A small image classifier, trained from scratch.
Model: 6.24M parameters, norm layernorm, patch size [8, 8], layers 14.
Training: muon at rate 0.037, 20800 steps, batches of 384, held-out accuracy 94%.
Data: trained on retinal OCT scans (Kermany 2017), 98430 training examples, 81.1 epochs.
Rows from block 8 of a small image classifier, named by matrix and row number. Rows with one number belong to one neuron. Each number is 500 + 40 x the weight over its row's rms, rounded and kept within 0 to 999. All counts start at 0. Numbers have three digits each. After the name is the row's rms in percent of the matrix's.
After each neuron's rows are labels from the 100 images, of 14848, where the neuron reaches its highest value: "top examples" is what is common among them; "patch colour" is the nearest of a few named colours to the mean colour under the peak. Only what is clearly more common there than usual is listed. The data: retinal OCT scans (Kermany 2017).
# fc1: MLP up (model.blocks.8.mlp.fc1.weight, 768x192), inputs 0-95
# fc2: MLP down (model.blocks.8.mlp.fc2.weight, 192x768, transposed), outputs 0-95

fc1.677 132:518515518517415526531488471555536465502523477499469500498479519491449421486560545490537505511535486469483557569500544540440497485496446510456517508489526560538448466572557544509502478490448468518486508488484535461499486499489535457526545444533483437446515515450510525477463549517468489479
fc2.677 126:472481530582547422500416498486442492444483512439541562524470499529529494477535551523534472423515543504476505564443503481403457574495502568601475504470567463511530445493485459440487475517513492466432556505508494433549424481491486527571515521468517488457514503490541430511564457581480484481
top examples: finding: diabetic macular edema
patch colour: grey

fc1.228 129:510549474477555522560472500526579492453515577505431501561514540465502495532520551529561454472509453479412475504482520450479461470497484544509517475496483546464516525517511506483551492547436420536578445476447488501431509474535508467530515500463494447437486494540466440481455509488516488491
fc2.228 119:513528426484497471434491567453573532494491559459505557566405508498472484492536510506531439517482516508504425552487501480480492533523436544476491544561506516471462513524501504463421540476577456505497566514436525491528516430442474473392469471509458529507464469494563515545475551501491475443
top examples: finding: diabetic macular edema
patch colour: grey

fc1.733 169:485433489482509513445531480502546505508486486511552416511504564441533503482440496510509457521504454512499516516439480539481421479490453547458562523484435508579453474470499545503448585456523543540501530439551607447524526542497513483469507542537489535502500450561492525468535514562525476579
fc2.733 152:411509503559450531539474521403501574525487556513592433513452446504559516465452520506558504541521473573501538489479454534513514481477463417466455509463556500483467446419542482497462499496514504557512551397619528445566498491459522485561463506489465527509525570443483566507560489543531484492
top examples: finding: choroidal neovascularization
patch colour: grey

fc1.254 123:568451434468459507461520519492508491485523533491478505477514468493507564541575508562462517489482542515511520493471555448431460511498460493490527434503556459525462444528489437518468512599441471453544527466566454486461553457548480502500514500528452445471523509489455453513501511496533487554
fc2.254 127:524435487550453430543509539448573529578520452504513396510452531545562510460520473537439483457502500481475453529541399510441495461521512430543500574533536460584502567516553424573465498513494508483462559470544491489516512548519436515487474566510470570449490541475542547520499504492472474493
top examples: finding: diabetic macular edema
patch colour: grey

fc1.32 142:533451464502480523505382511446567588511495423524479559429493468524477482532537562553541431525482467492475461533487544532527524543474463457516541449500512448515490526551532460533510561550490462534456458440530424452532477500494510546469480531501476431512581469507526577486475520539496529459
fc2.32 161:470472483570475494457565518527484545459478515503473515521500479426521483621490370466491501497483547442537481554490517483407518434478443531485437526400497542471537483393512597579529485522479527533536530509521516580529518501498500501544506432492539533528528524454493505514548447517475478458
top examples: finding: normal
patch colour: grey

fc1.707 054:569448466468458502482541489513538488542525501488448519455522514410460453479449525502560475458458529463508421518499492455477545497485499532517470520496523543505547512511501559496452533451486531452489404455489527515545511544497515496548554531500477488469509522439505460466511474425521580565
fc2.707 055:514514559430480496517438495394432389494579496552494460447532521472493506534532486506539489454458525527552521499416511516512535555524530505504520556514481435475481516547499533459522484490449478539556549584466520487586513435503522497429514452454515513461477528435554516474560466535473445488
top examples: finding: choroidal neovascularization
patch colour: grey

fc1.39 084:507472525500495511514501523493462447537440583563511472495490448444504502460480526457435524524469483471516473505537545491512454468505470427426535509530481441503548480481522466424571533562532518464479538524528472495502529457588432481489532491522474531430564512509524529463536502464495463480
fc2.39 094:475518481522521585532502527450532562523514531464445488514520422539522499542493511530494413539490532464504509410536533488472511558508462486526490463504480589502545468543465503474499427479476512473496468528462537493508451531516526539477490459471457558475535479525403467575503556551476460577
top examples: finding: drusen
patch colour: grey

fc1.90 077:538553520405512469480426527529548502543502523505525516538547499457537506533471566579519467538507454479559523475513479518484491489583534535452593435556494428524460534559540528443505488475526494423516501541459564463490513466481525529564466507525484468467481466498490482517536464531627516569
fc2.90 083:537478448493469504494422454468440486469446457472439519544503577531521487531382493465534507512507445471531522435483556485545482557471459476446521541451462499533455513492491450432519522599521497512512541471480483498528438505520500554593466538573405469493558544521498488541516538503470512531
top examples: finding: drusen
patch colour: grey

fc1.343 029:396491495479430524480461526491513526440561481518449531577566466487434534487472538511481512513405501456552500472521443528493510516528459436426463467470406507498585467596499505485497492477494528495530555518467463507434588523474514560518458494442530518477478470458557469566469507466463515544
fc2.343 028:495522463466542488563454478585469479472575552463499534504495498484515483502515411419491435477547573492480524499452578514564483504507549474533430531456546506478528561414480491469569455546509521479489509524528439519496498512493545489593547488556512568544501495486495538458525461389530535502
top examples: finding: drusen
patch colour: grey

fc1.397 123:541505479574458408421472510516482466565416473524552564492532541401520498473459500482536495473491474461431512389448606486545499492457521445462501505604520531497467513482505507508508526512460520487538467495481442509577550454458563534444458446484449527505468546505530407584561504512597550498
fc2.397 124:454421555474470522518495571443492476416473500521466485580571536508541495514531580570482451507537412468514573542412502551495502517486448501481496483525511554559494553552475439448505490544454545495475541419497472525521496488458488502511472516536479485505511564501533496458487424467486447526
top examples: finding: drusen
patch colour: grey

fc1.367 082:476535451464484513444487431516487531523457554557536531505437568440495512563511522451543451519482461485452508421500507477520504490544464569483488431467522497468523486489524495463522511558478488471525523511406505489448545504483550557540513521486490499515493551466483514502501506447579491463
fc2.367 069:433490498476453497559487505455493528533469498452547531548524537539564501449478493471498529483406483551530498559550485509478606476532460513557526482557491439404523564627516519486481493451457562513530515479525556539432482519510466479447518498494512502489539520518494497494479465480455545530
top examples: finding: choroidal neovascularization
patch colour: grey

fc1.45 118:381477603470449458522487509525459530469542457436435548524551456449467552480537522530537560476575476484512405475512515534523515491539484493470492466470532498496532543454466488512453487529502486508493455479507403548500517483494495446466440452529521529442532481432427555570443571510481394533
fc2.45 115:453522462517469448441554578523476515479503545526493437395499439458538537516545520442494511497438502588533451465458527487544544542568517497558534494559475491460471528497459487477506562514519536564501481494528483565493481496513481530496497462476497482456455460481439494456566487475570515514
top examples: finding: diabetic macular edema
patch colour: grey

fc1.710 035:486513497487455524501487482483448570453485470505435482495532489449387521529486508484513517506455508520455501460540541415420433477514540490429546496498538516503531514505502539477487536424507510450514543501471433469542569468482493493535522517465504497490578496534498484522500495423475570512
fc2.710 032:450429460486426512495491507548541509407531601481515501556473465488581556508464522531443533501528530471412528546455516510494521515563471513559413426505477468502485467507485516538528443495486562527471554499518499443500512487454457510519507529569406520521515445474562516511490469509451481527
top examples: finding: diabetic macular edema
patch colour: grey

fc1.632 055:517506546517564503490492524502582497494465532510507439414482539503539539474535504498495538452507528508554606427531479440523423483480421496535516515524473503418489461572432500446531447548493452508528492472593524476540516530465524557421470470455431462481511533439546540489485486436525598530
fc2.632 051:493462486481537549528529509515509447526514495529484546496553518421537462488575516521525451449452486515481552535488511496486523432491549485477490427481527581534534517454476509488563482531542454461465524461437514423536521500542533472592420464536439496485436492550464519507553520490448518481
top examples: finding: choroidal neovascularization
patch colour: grey

fc1.52 061:487511501490543404445605505514479510548511528519488486461444481463484467453467465476481486591496475527461529478525550477576469437520490455582489440487493491504479512570485458412558423446536517561461429495495436551435510504506466471520548508521509520532499478473547468472516530507443503517
fc2.52 062:501556574583526560498475489552527515557493444481497561457529472573522557494536530513535494466518485558504526452498458495525555498496516549471483517527486559495488533462525464472504543552460474468500505477480504458453535503531529482560530537524485470560473478496551497471471513481444540456
top examples: finding: diabetic macular edema
patch colour: grey

fc1.142 099:462528462534431515428533504514460465432573623469450415551497484481502504533503453456451427490607528486477453556536515526518500532512503535470450498490497484491494466487506483534520458489481511503487499487512400456505498527499504550484445495439393471513490514559541448447499474510501440535
fc2.142 104:462516547442525457544509569454528486523514541440488441471458542496556544520522522488526453595537454523551520467561529483487511443456517579571458517512471514463516539523451555515493469465443507472508553529564477496516544576500509482501477475502543513470513492448399553592491505462543470523
top examples: finding: diabetic macular edema
patch colour: grey

fc1.728 083:515424488481489492521555472581558548498538495445546508560500554509443537509406536486488475560471573539527461448516563497496479517576513467467585547545474513491500460525529557554469470447460486542498508515514513504588572528467520578455505545394474485476573493511449537496515506529485514561
fc2.728 087:620445481543570510451468510511557480496539458444478427570492502475471568578484439518480540499510502502469541531484489496544508474498502486458500418535571535553501447489488511500499548507528499518484538444483429480538586499506544541473495485600431525478531506497481526502475463495488586466
top examples: finding: drusen
patch colour: grey

fc1.601 103:484436498543465512426573583492558569491415577509536493434487486494490519514458471529446483513538486573475438551455466550468419511559493520474474445513544442580573540443542610488408465475470487538489474528487442484464539507535495539536475521526499554490453508451525540548492561487446474509
fc2.601 099:465473480478510488533508518530511525506476497392489456473559506472544552496425527456459477523535427577534543483541516512436489483535540421544519560539527473565414512568540501527482466521549504455419573526525486479508508545486422475518481512526553531379471482453559511517465473419524546472
top examples: finding: diabetic macular edema
patch colour: grey

fc1.758 107:517556448498494546493506430550505512533502539529541474526516531484528464524461495479525524500507423516448552532471538476502479476502511429539556552539482460462523473522474536458484605466562526495441512481491486545483481546486498544412530498477508452502551415475593465498554578477494505436
fc2.758 100:454488522495532521486514474529469587607452550492513520577506481485503522551491520517532503428402521499490512501493536455491489498504428512537453514514515433513469498463553452523417478515530483513539398431494449530544522494506472479540541464528517550511553583538430554494476505597523507497
top examples: finding: diabetic macular edema
patch colour: grey

fc1.521 143:483503515450454536509545523499506453516501559422459504517571466408538511516543457509525504512584526557495497485505507468513447526471525504481485485496459535473441564621467510447523488479492487531426551544528496483474527532465470431512545520462445472469422523460544483461524414505553486516
fc2.521 153:517463535516492491510507520437530469432470477495517496538489467540521482507534536461490536462534512553498497464511496479578535467546499548465515435497526417475485481459508574567540479451461583506522516546507570430451545478560482483473464548455579545482438506499490428505471499481438490500
top examples: finding: diabetic macular edema
patch colour: grey

fc1.442 136:460548474471527460521490547442490520477486494534459464547449501499623508458480557425444494468557464566475552468426521490525471512512558534524505484476506457568494575491528543467509578427442536485536507519490412463466450538467525467528537527520508530533525561482503512472418532501523556482
fc2.442 138:557509554445563523469487501476484548501465516520406477517457501467519499525480514538489522481446452403484506529491468522468509428448465502490497426553527515483528527494457549511447450464534538497491467496519467487534526434626468502426538475526551506517551507553497508478534500546524517450
top examples: finding: diabetic macular edema
patch colour: grey

fc1.13 071:528465480518517492416577543493540536582466420495499522583558549503482457521526574499514530428568456525456501509487529477481506499431525517497481494513466433494456535490548510541550476521508538460492505486577469510493565464500503445501452512502586452529472481574517460591528552473510510467
fc2.13 073:431528519534544514460484523552425543419518430468539491533560553516577477520546501501537541507476456428450520474442515502567534497466456456482454522547510515599491501502555438531495481480541525452480538470485476526530540483557466505535474468500407420527532484449444474543542521512525453497
top examples: finding: drusen
patch colour: grey

fc1.564 067:589403424435501488456523479563500504563496469436566484559539497492522509467472476511519513542566447524527538471537486482494548467555495410442492476516444485458469503491528605485478454462519440492522479493480480563459546480525531446562519519522492447490424508472478482569534513462493500512
fc2.564 068:433547484524480471493471504510545494545461504420508532471555528496528476504440509553527562447510515490469509540429530493599549512506505439452481528504512506578508583478437485480528520497625489496461522571512528498545459523580535514502444459496449456507516531489503456506438496448521536533
top examples: finding: drusen
patch colour: grey

fc1.335 020:513461477525556500493539477528490546538488548489480495543516503529497516612373545561487485448466480515469502445491554426561480487476534513377540506550547476494499503503531547478457487412556493540534550483442548567473562540512502433512473501425481491443518498480527520574475519453515524540
fc2.335 022:509479519529544520466461485472513452441506476520478551465487446465497567587509439466525386496482529493526476532467529492448433491516499464551489408535514495488479545522518480505472507604528561499563558557523453468476476469509482573509547493538446550485431468502582538470519420511555507522
top examples: finding: drusen
patch colour: grey

fc1.535 073:467513500562505463457485545501591422434442538535503430519554576469504522474524542529526475520527548465467449451492546433425526450497536475521468507525508466452517431414517497461519467453467487482453476461547470548466532519493507477500515519526521497409536472522499469522542483373500483476
fc2.535 078:504472460521501495532474520423511440539572512486493537588475493492517451528490571466484520465592506538527484514423452536508479454543506527471483511539529470521434562520497563461556476533408469463456489463467465543476545490495493435572567453533484516517547458485464502481490429525487560493
top examples: finding: diabetic macular edema
patch colour: grey

fc1.726 130:426455474561464473509498484545447461526510527439515477590482489506505476540511474436542459462493482500504499567491489567549505442509483463504542448474523527499479455515499508611524453514494465450454592523454478456487486556505493459479443558451532522404512518497498495567540457544478466501
fc2.726 127:594557539491522478549450576481570515536532565469442454540496466515494511508459518502553413512542477553558521499521498420502456503498508502490537449544514456429514450508462425498512514459518455469463514505543464457504502452589444465368482615524464510507394555492487533488522499484500445508
top examples: finding: diabetic macular edema
patch colour: grey

fc1.611 121:520472508527532482475487498516513565437481547614475491507507475478470539521488479476529447490529463485450474489474529494467513483538519506495482514451454513507540490485436526540501523508575378512543479543480500484505521545413554460475553445402490531507508529466521425537521571454465435535
fc2.611 116:476580532555520492541501505543468493526472423473572519465529505501532540532460529487447548486445492564446506456493482455580525485517517519509462498493464514513429460551576492519485442474449536500514549451479572502550509483546423490472515525513515495443477525566509570461502486545501471464
top examples: finding: choroidal neovascularization
patch colour: grey

fc1.418 099:434526502518484549459532577514536496492484532515563520512466555538570495478462548519466524400476542510470466438553516466395501521430504429451548487476509550537472533536501477520444457489438498421548513480493464487517564452506476506446490528470457522498509434462492479460512467488546487540
fc2.418 111:472453517538497528490524480548513517519568404502566497560462510532580542446450540464456468565480450525407457476541481521558503552535539541513527561442469524574551459537535486524480452477411516490396514446540415513467503564544490520591497492457535516476459525461461517492461481486474483492
top examples: finding: diabetic macular edema
patch colour: grey

fc1.59 032:538473580545498458423497537517439517516474512555572381470497533531489535559497502536558450483500506525512554483444518563490456436437522559524554510548481458453458540479498537507438439511491500537498538553559484560556545524489461524482470450484537474553512526495449502449489510458522497438
fc2.59 034:507475477505524542493550430497502505436439497440414497500463434516545523548525533472515540480527478476551546560450496475537561575529474538496417467486483542514597494471489446492519520499419482432448565486476453533513500556561576479540537510543490510483489490456517471536519479555515542533
top examples: finding: diabetic macular edema
patch colour: grey

fc1.164 061:522500546490464473480466558497504495535457526529520470504460501462582433548470517450538491513490396535546523450514567546458503526556536521454536482558463425545478553488562513446495501514460453486531446500425487516538513497604440444521490492495478394479448520465485488551460509450532501480
fc2.164 063:415500493507481552536429517554476472478464511464508501507531525535502501487430541518576547484484380522448498511439518526568529532470489491374522495527516500526507527481486518426487443438550543482498534518442573472487571559574549513539469471558458486511517484419523524542467550530531439476
top examples: finding: drusen
patch colour: grey

fc1.143 138:518510437543436500506453510540519494550512469550492503525473468492522436554497561461536558566507494440576528491480526488434471436489492471515540462525557545473459581518563478537542519452556530543528446485477426501460489414560477513455475502475551480498555491573514480514579549455515538547
fc2.143 133:490433524558596490465459467476520539520481464547487503556484415458522487558438484483468494517511445454546471527416551468498521457468440535490517514480469463470505434514446444512501480429483534515499532520492582555488496435544520511398532479548516503578471495510468486548465531520526468404
top examples: finding: diabetic macular edema
patch colour: grey

fc1.569 089:496497520580521460474466561485582486551499454557504454512499609503523463537502531472469524539453421506505441482492521555471537474537521604465443498532500500456515489510549514476531417518517536478490478457475443531542515486454464472518504537525444504585453494436490510507488422513508529518
fc2.569 081:458460570517536520565467565559439527529501521500463525494557555518531500471533530462523501538503482456516463480482512521569482497452475501474471503455457462574481557466486473427557497439562518445476457477415513468475572544505568479537568507509488508473484545415535516510421546510507462502
top examples: finding: drusen
patch colour: grey

fc1.534 026:522435510453555551464506437577499528486486547478525492507506494472530523553445548582489499508486507537594496444488498506490546492456463556468434539580540460493532539452453564452450555454518492516551507509439491535491517511536494544557526518512443466398580500434485519520499484432542454539
fc2.534 028:550425462540524473526486520511491478516494515493441482573492459439442490553574472471450462490527540479525476533515517504521479514471472424470530457463523502503485481457489458527483474586450550512479553483497511495534497538496499577606495484514427504463408482450487530509457502497436481507
top examples: finding: drusen
patch colour: grey

fc1.653 144:498470495515565445507513475437501431488510502519502516505573425542529527403445504538539483520551444524484444523426544503518478539469484444509559554476530491454479586505492522513478520473554449522489443489530518512557443545453500529535510503496525455553563477449555487530520510462492504452
fc2.653 143:468580532515490531475545503543485545473535447600426522407489533486533466513491443463496519522479484535516486523607482465537511504490552559549526532522466521537500491465510525506491446490514491551464548423445488494500515428511469472456522525526459518466487409500500441519505459533469526443
top examples: finding: diabetic macular edema
patch colour: grey

fc1.80 080:471437487476568507495504523522525513524456438473425559539540495471558494443528476589457462485460471459569528472553521590490471479557443567495479491500476455535463476515529496478473442470584520557493557481439540518531503565457475505525517491518549547488509424498530498452567528466494456509
fc2.80 089:475569358509512508590465535448549517499538531545509508441411504463571537518510490533526437487512488475491475557456533500532539424506524473481457486505510485487573486519504500507533449417520518521503560479469498499497441523461523491551479495458534464516472515466411593555519461530467531512
top examples: finding: drusen
patch colour: grey

fc1.705 098:538502510536418488504475486552484503520528538502500473514553451554457489531553521528461566497485512506470442503530520429543499512452491389512517482499507583479476563565503518534563566447577505495526510484467512482482504488535472471522505519500548553510492472463455561532562522514488524507
fc2.705 096:468571569537492519486492490521418516477519476469482505508501474509530503475436508495529486516532489502513549462439533501449483499515430475556595528499508453484442459469499488497496456518576515473498515524491491461454481410494521512517496441491519503507481566441460528453453520543503484515
top examples: finding: diabetic macular edema
patch colour: grey

fc1.241 092:472527519510426456503454499514540471388499510473510500495428423486504495516446486436464479495520494461476533565538514470507511561504419434537490473508444483538531526535438467502522586567488481460510585478418434532445509461508506518519488507564471560466469565572526533443511473473543434525
fc2.241 084:538602500413575573451539500468453526493504550501506529472455507518479475547470496462494433554525493445495466538474463445492505447485486517549499534445549521513529474511526513528457496441553530588513482513466535433460508546546538577486466477457480453535557546498462516558420482588409495505
top examples: finding: normal
patch colour: grey

fc1.260 124:548452529496443599463478552506496526528565454467411462537443515521487479551549466512578468531498554492484478489600505494525418479499447539448518509512493499570426532477463497506452553426499530477486505515429536463464522516457493532553497494500475518500543489465492527529434474528472485572
fc2.260 119:573463485492519460503425489494481378499540443523464444468589515509484493507448523492534493550506488481517526488526531493494527514510421457492552464499454494508460478510537445496545486456530518556514502551463497505481508511550481492498392423474469499589476539502559480506611551457508494548
top examples: finding: drusen
patch colour: grey

fc1.394 083:512523548512515518455494472509597573470543485489605482516430509493499489508512491531496483561543559552488487522500496434438515465460454512467517502500464487499431481481552466490483549515508481571440445496463444503442449536544536427615500444448502475491545401419477462564503489487514544495
fc2.394 087:447579489500490416490459531529477531507456531513525534459457523511410498519581507521438504507460467490483521523445541506512509467487461494489529528525490381492470478422509502464498415498571548427490504537558481472421538512560564524531452528508524489491497502505561494473597510567499473495
top examples: finding: diabetic macular edema
patch colour: grey

fc1.603 142:510503461540542455444521465471498406520439554543482481553445480528571424542439544521519558592485521477510478519496580531455435478482529489399564591454442449512489518535481463427446495473510456520526517477504486504502568454492481457508516460459461523484576527521536561510470531480486529563
fc2.603 147:516546565613527612529517508503465493468582452488474504488549523536494537454471540552479470521502495515507513481491531416459537499542405453475519503531457473526495533468482450435538551560508491532462490568522436457387505516559463463592601549547499524497500468483456456528567485461519481506
top examples: finding: drusen
patch colour: grey

fc1.470 109:557480508511518462535487493507524441483593560495664528480505513540540481506516518558461589480553526433446489532453473525478587498496535401515545444482447531521426525445580537555476544519485473507545448527497508550448459474484411512444521478498485485484514475505511495548444466440519458530
fc2.470 112:476496577450516467453549421479438463441463477498482506453507501501527463487534462486559451607470527471499547422492508539537481539563474549545501554534492514532541550468510490496535544539491479465451509476471498502503473477491501474590486523508501516452539499547456433440523521522523523523
top examples: finding: diabetic macular edema
patch colour: grey

fc1.559 091:463483524491437486533603583463536531496496490504497462566498499528457477537552499472458482468492528488583497501517540548460458531623535523512430542490565495554505466579536526489481480517462518422472523419537509497470515480506491474477495497492487466571467454450480460543545493455500472532
fc2.559 085:528537483504448454452564424516470470487485506605478509462528528490509489489531505488526475489454450475503448558506416456500506474505539448546537502496451494549498549554482486479490518499524556470522495465502505528491457461559493492565425528522556518542562490516555526480489463456582478453
top examples: finding: normal
patch colour: grey

fc1.347 116:516577495521505453469492528528461494472576531491522517496514498502480537511531476458478452588506549513451467541570500508471458483561512414485544517466518469488486499418556490488502532529510516470508531520469418490427508508504500527523484502444510573509519532468540418487521476509521452500
fc2.347 126:508530502520495505525528470537540486499467523481547526540404470524453472496504477408502521551484466476505498520465437540525464582561492516536535461522588506469451500457519475560468491425432499498457528500465505550509539508496513459489483528568480539461564519489430428526511438427436557520
top examples: finding: diabetic macular edema
patch colour: grey

fc1.225 074:511527509461454506523522535481486590400530472472488498492556482531501469583473508517509469524479519464483556515489548554473512486489509448519486521497473502462485582521566522448547512430558494536520475516508429530451481493550481504537460522413513419534431484476534500469527477465545451525
fc2.225 076:532466473495462519489470440519526478474464488472394502579502511471533506445484476462519486534536491541552464518429549495461532533471526572457479451465537514537572464532409463498488529527490565457505453557451520465477477428489530525505540494522557526499541536474525467486456559434562486502
top examples: finding: normal
patch colour: grey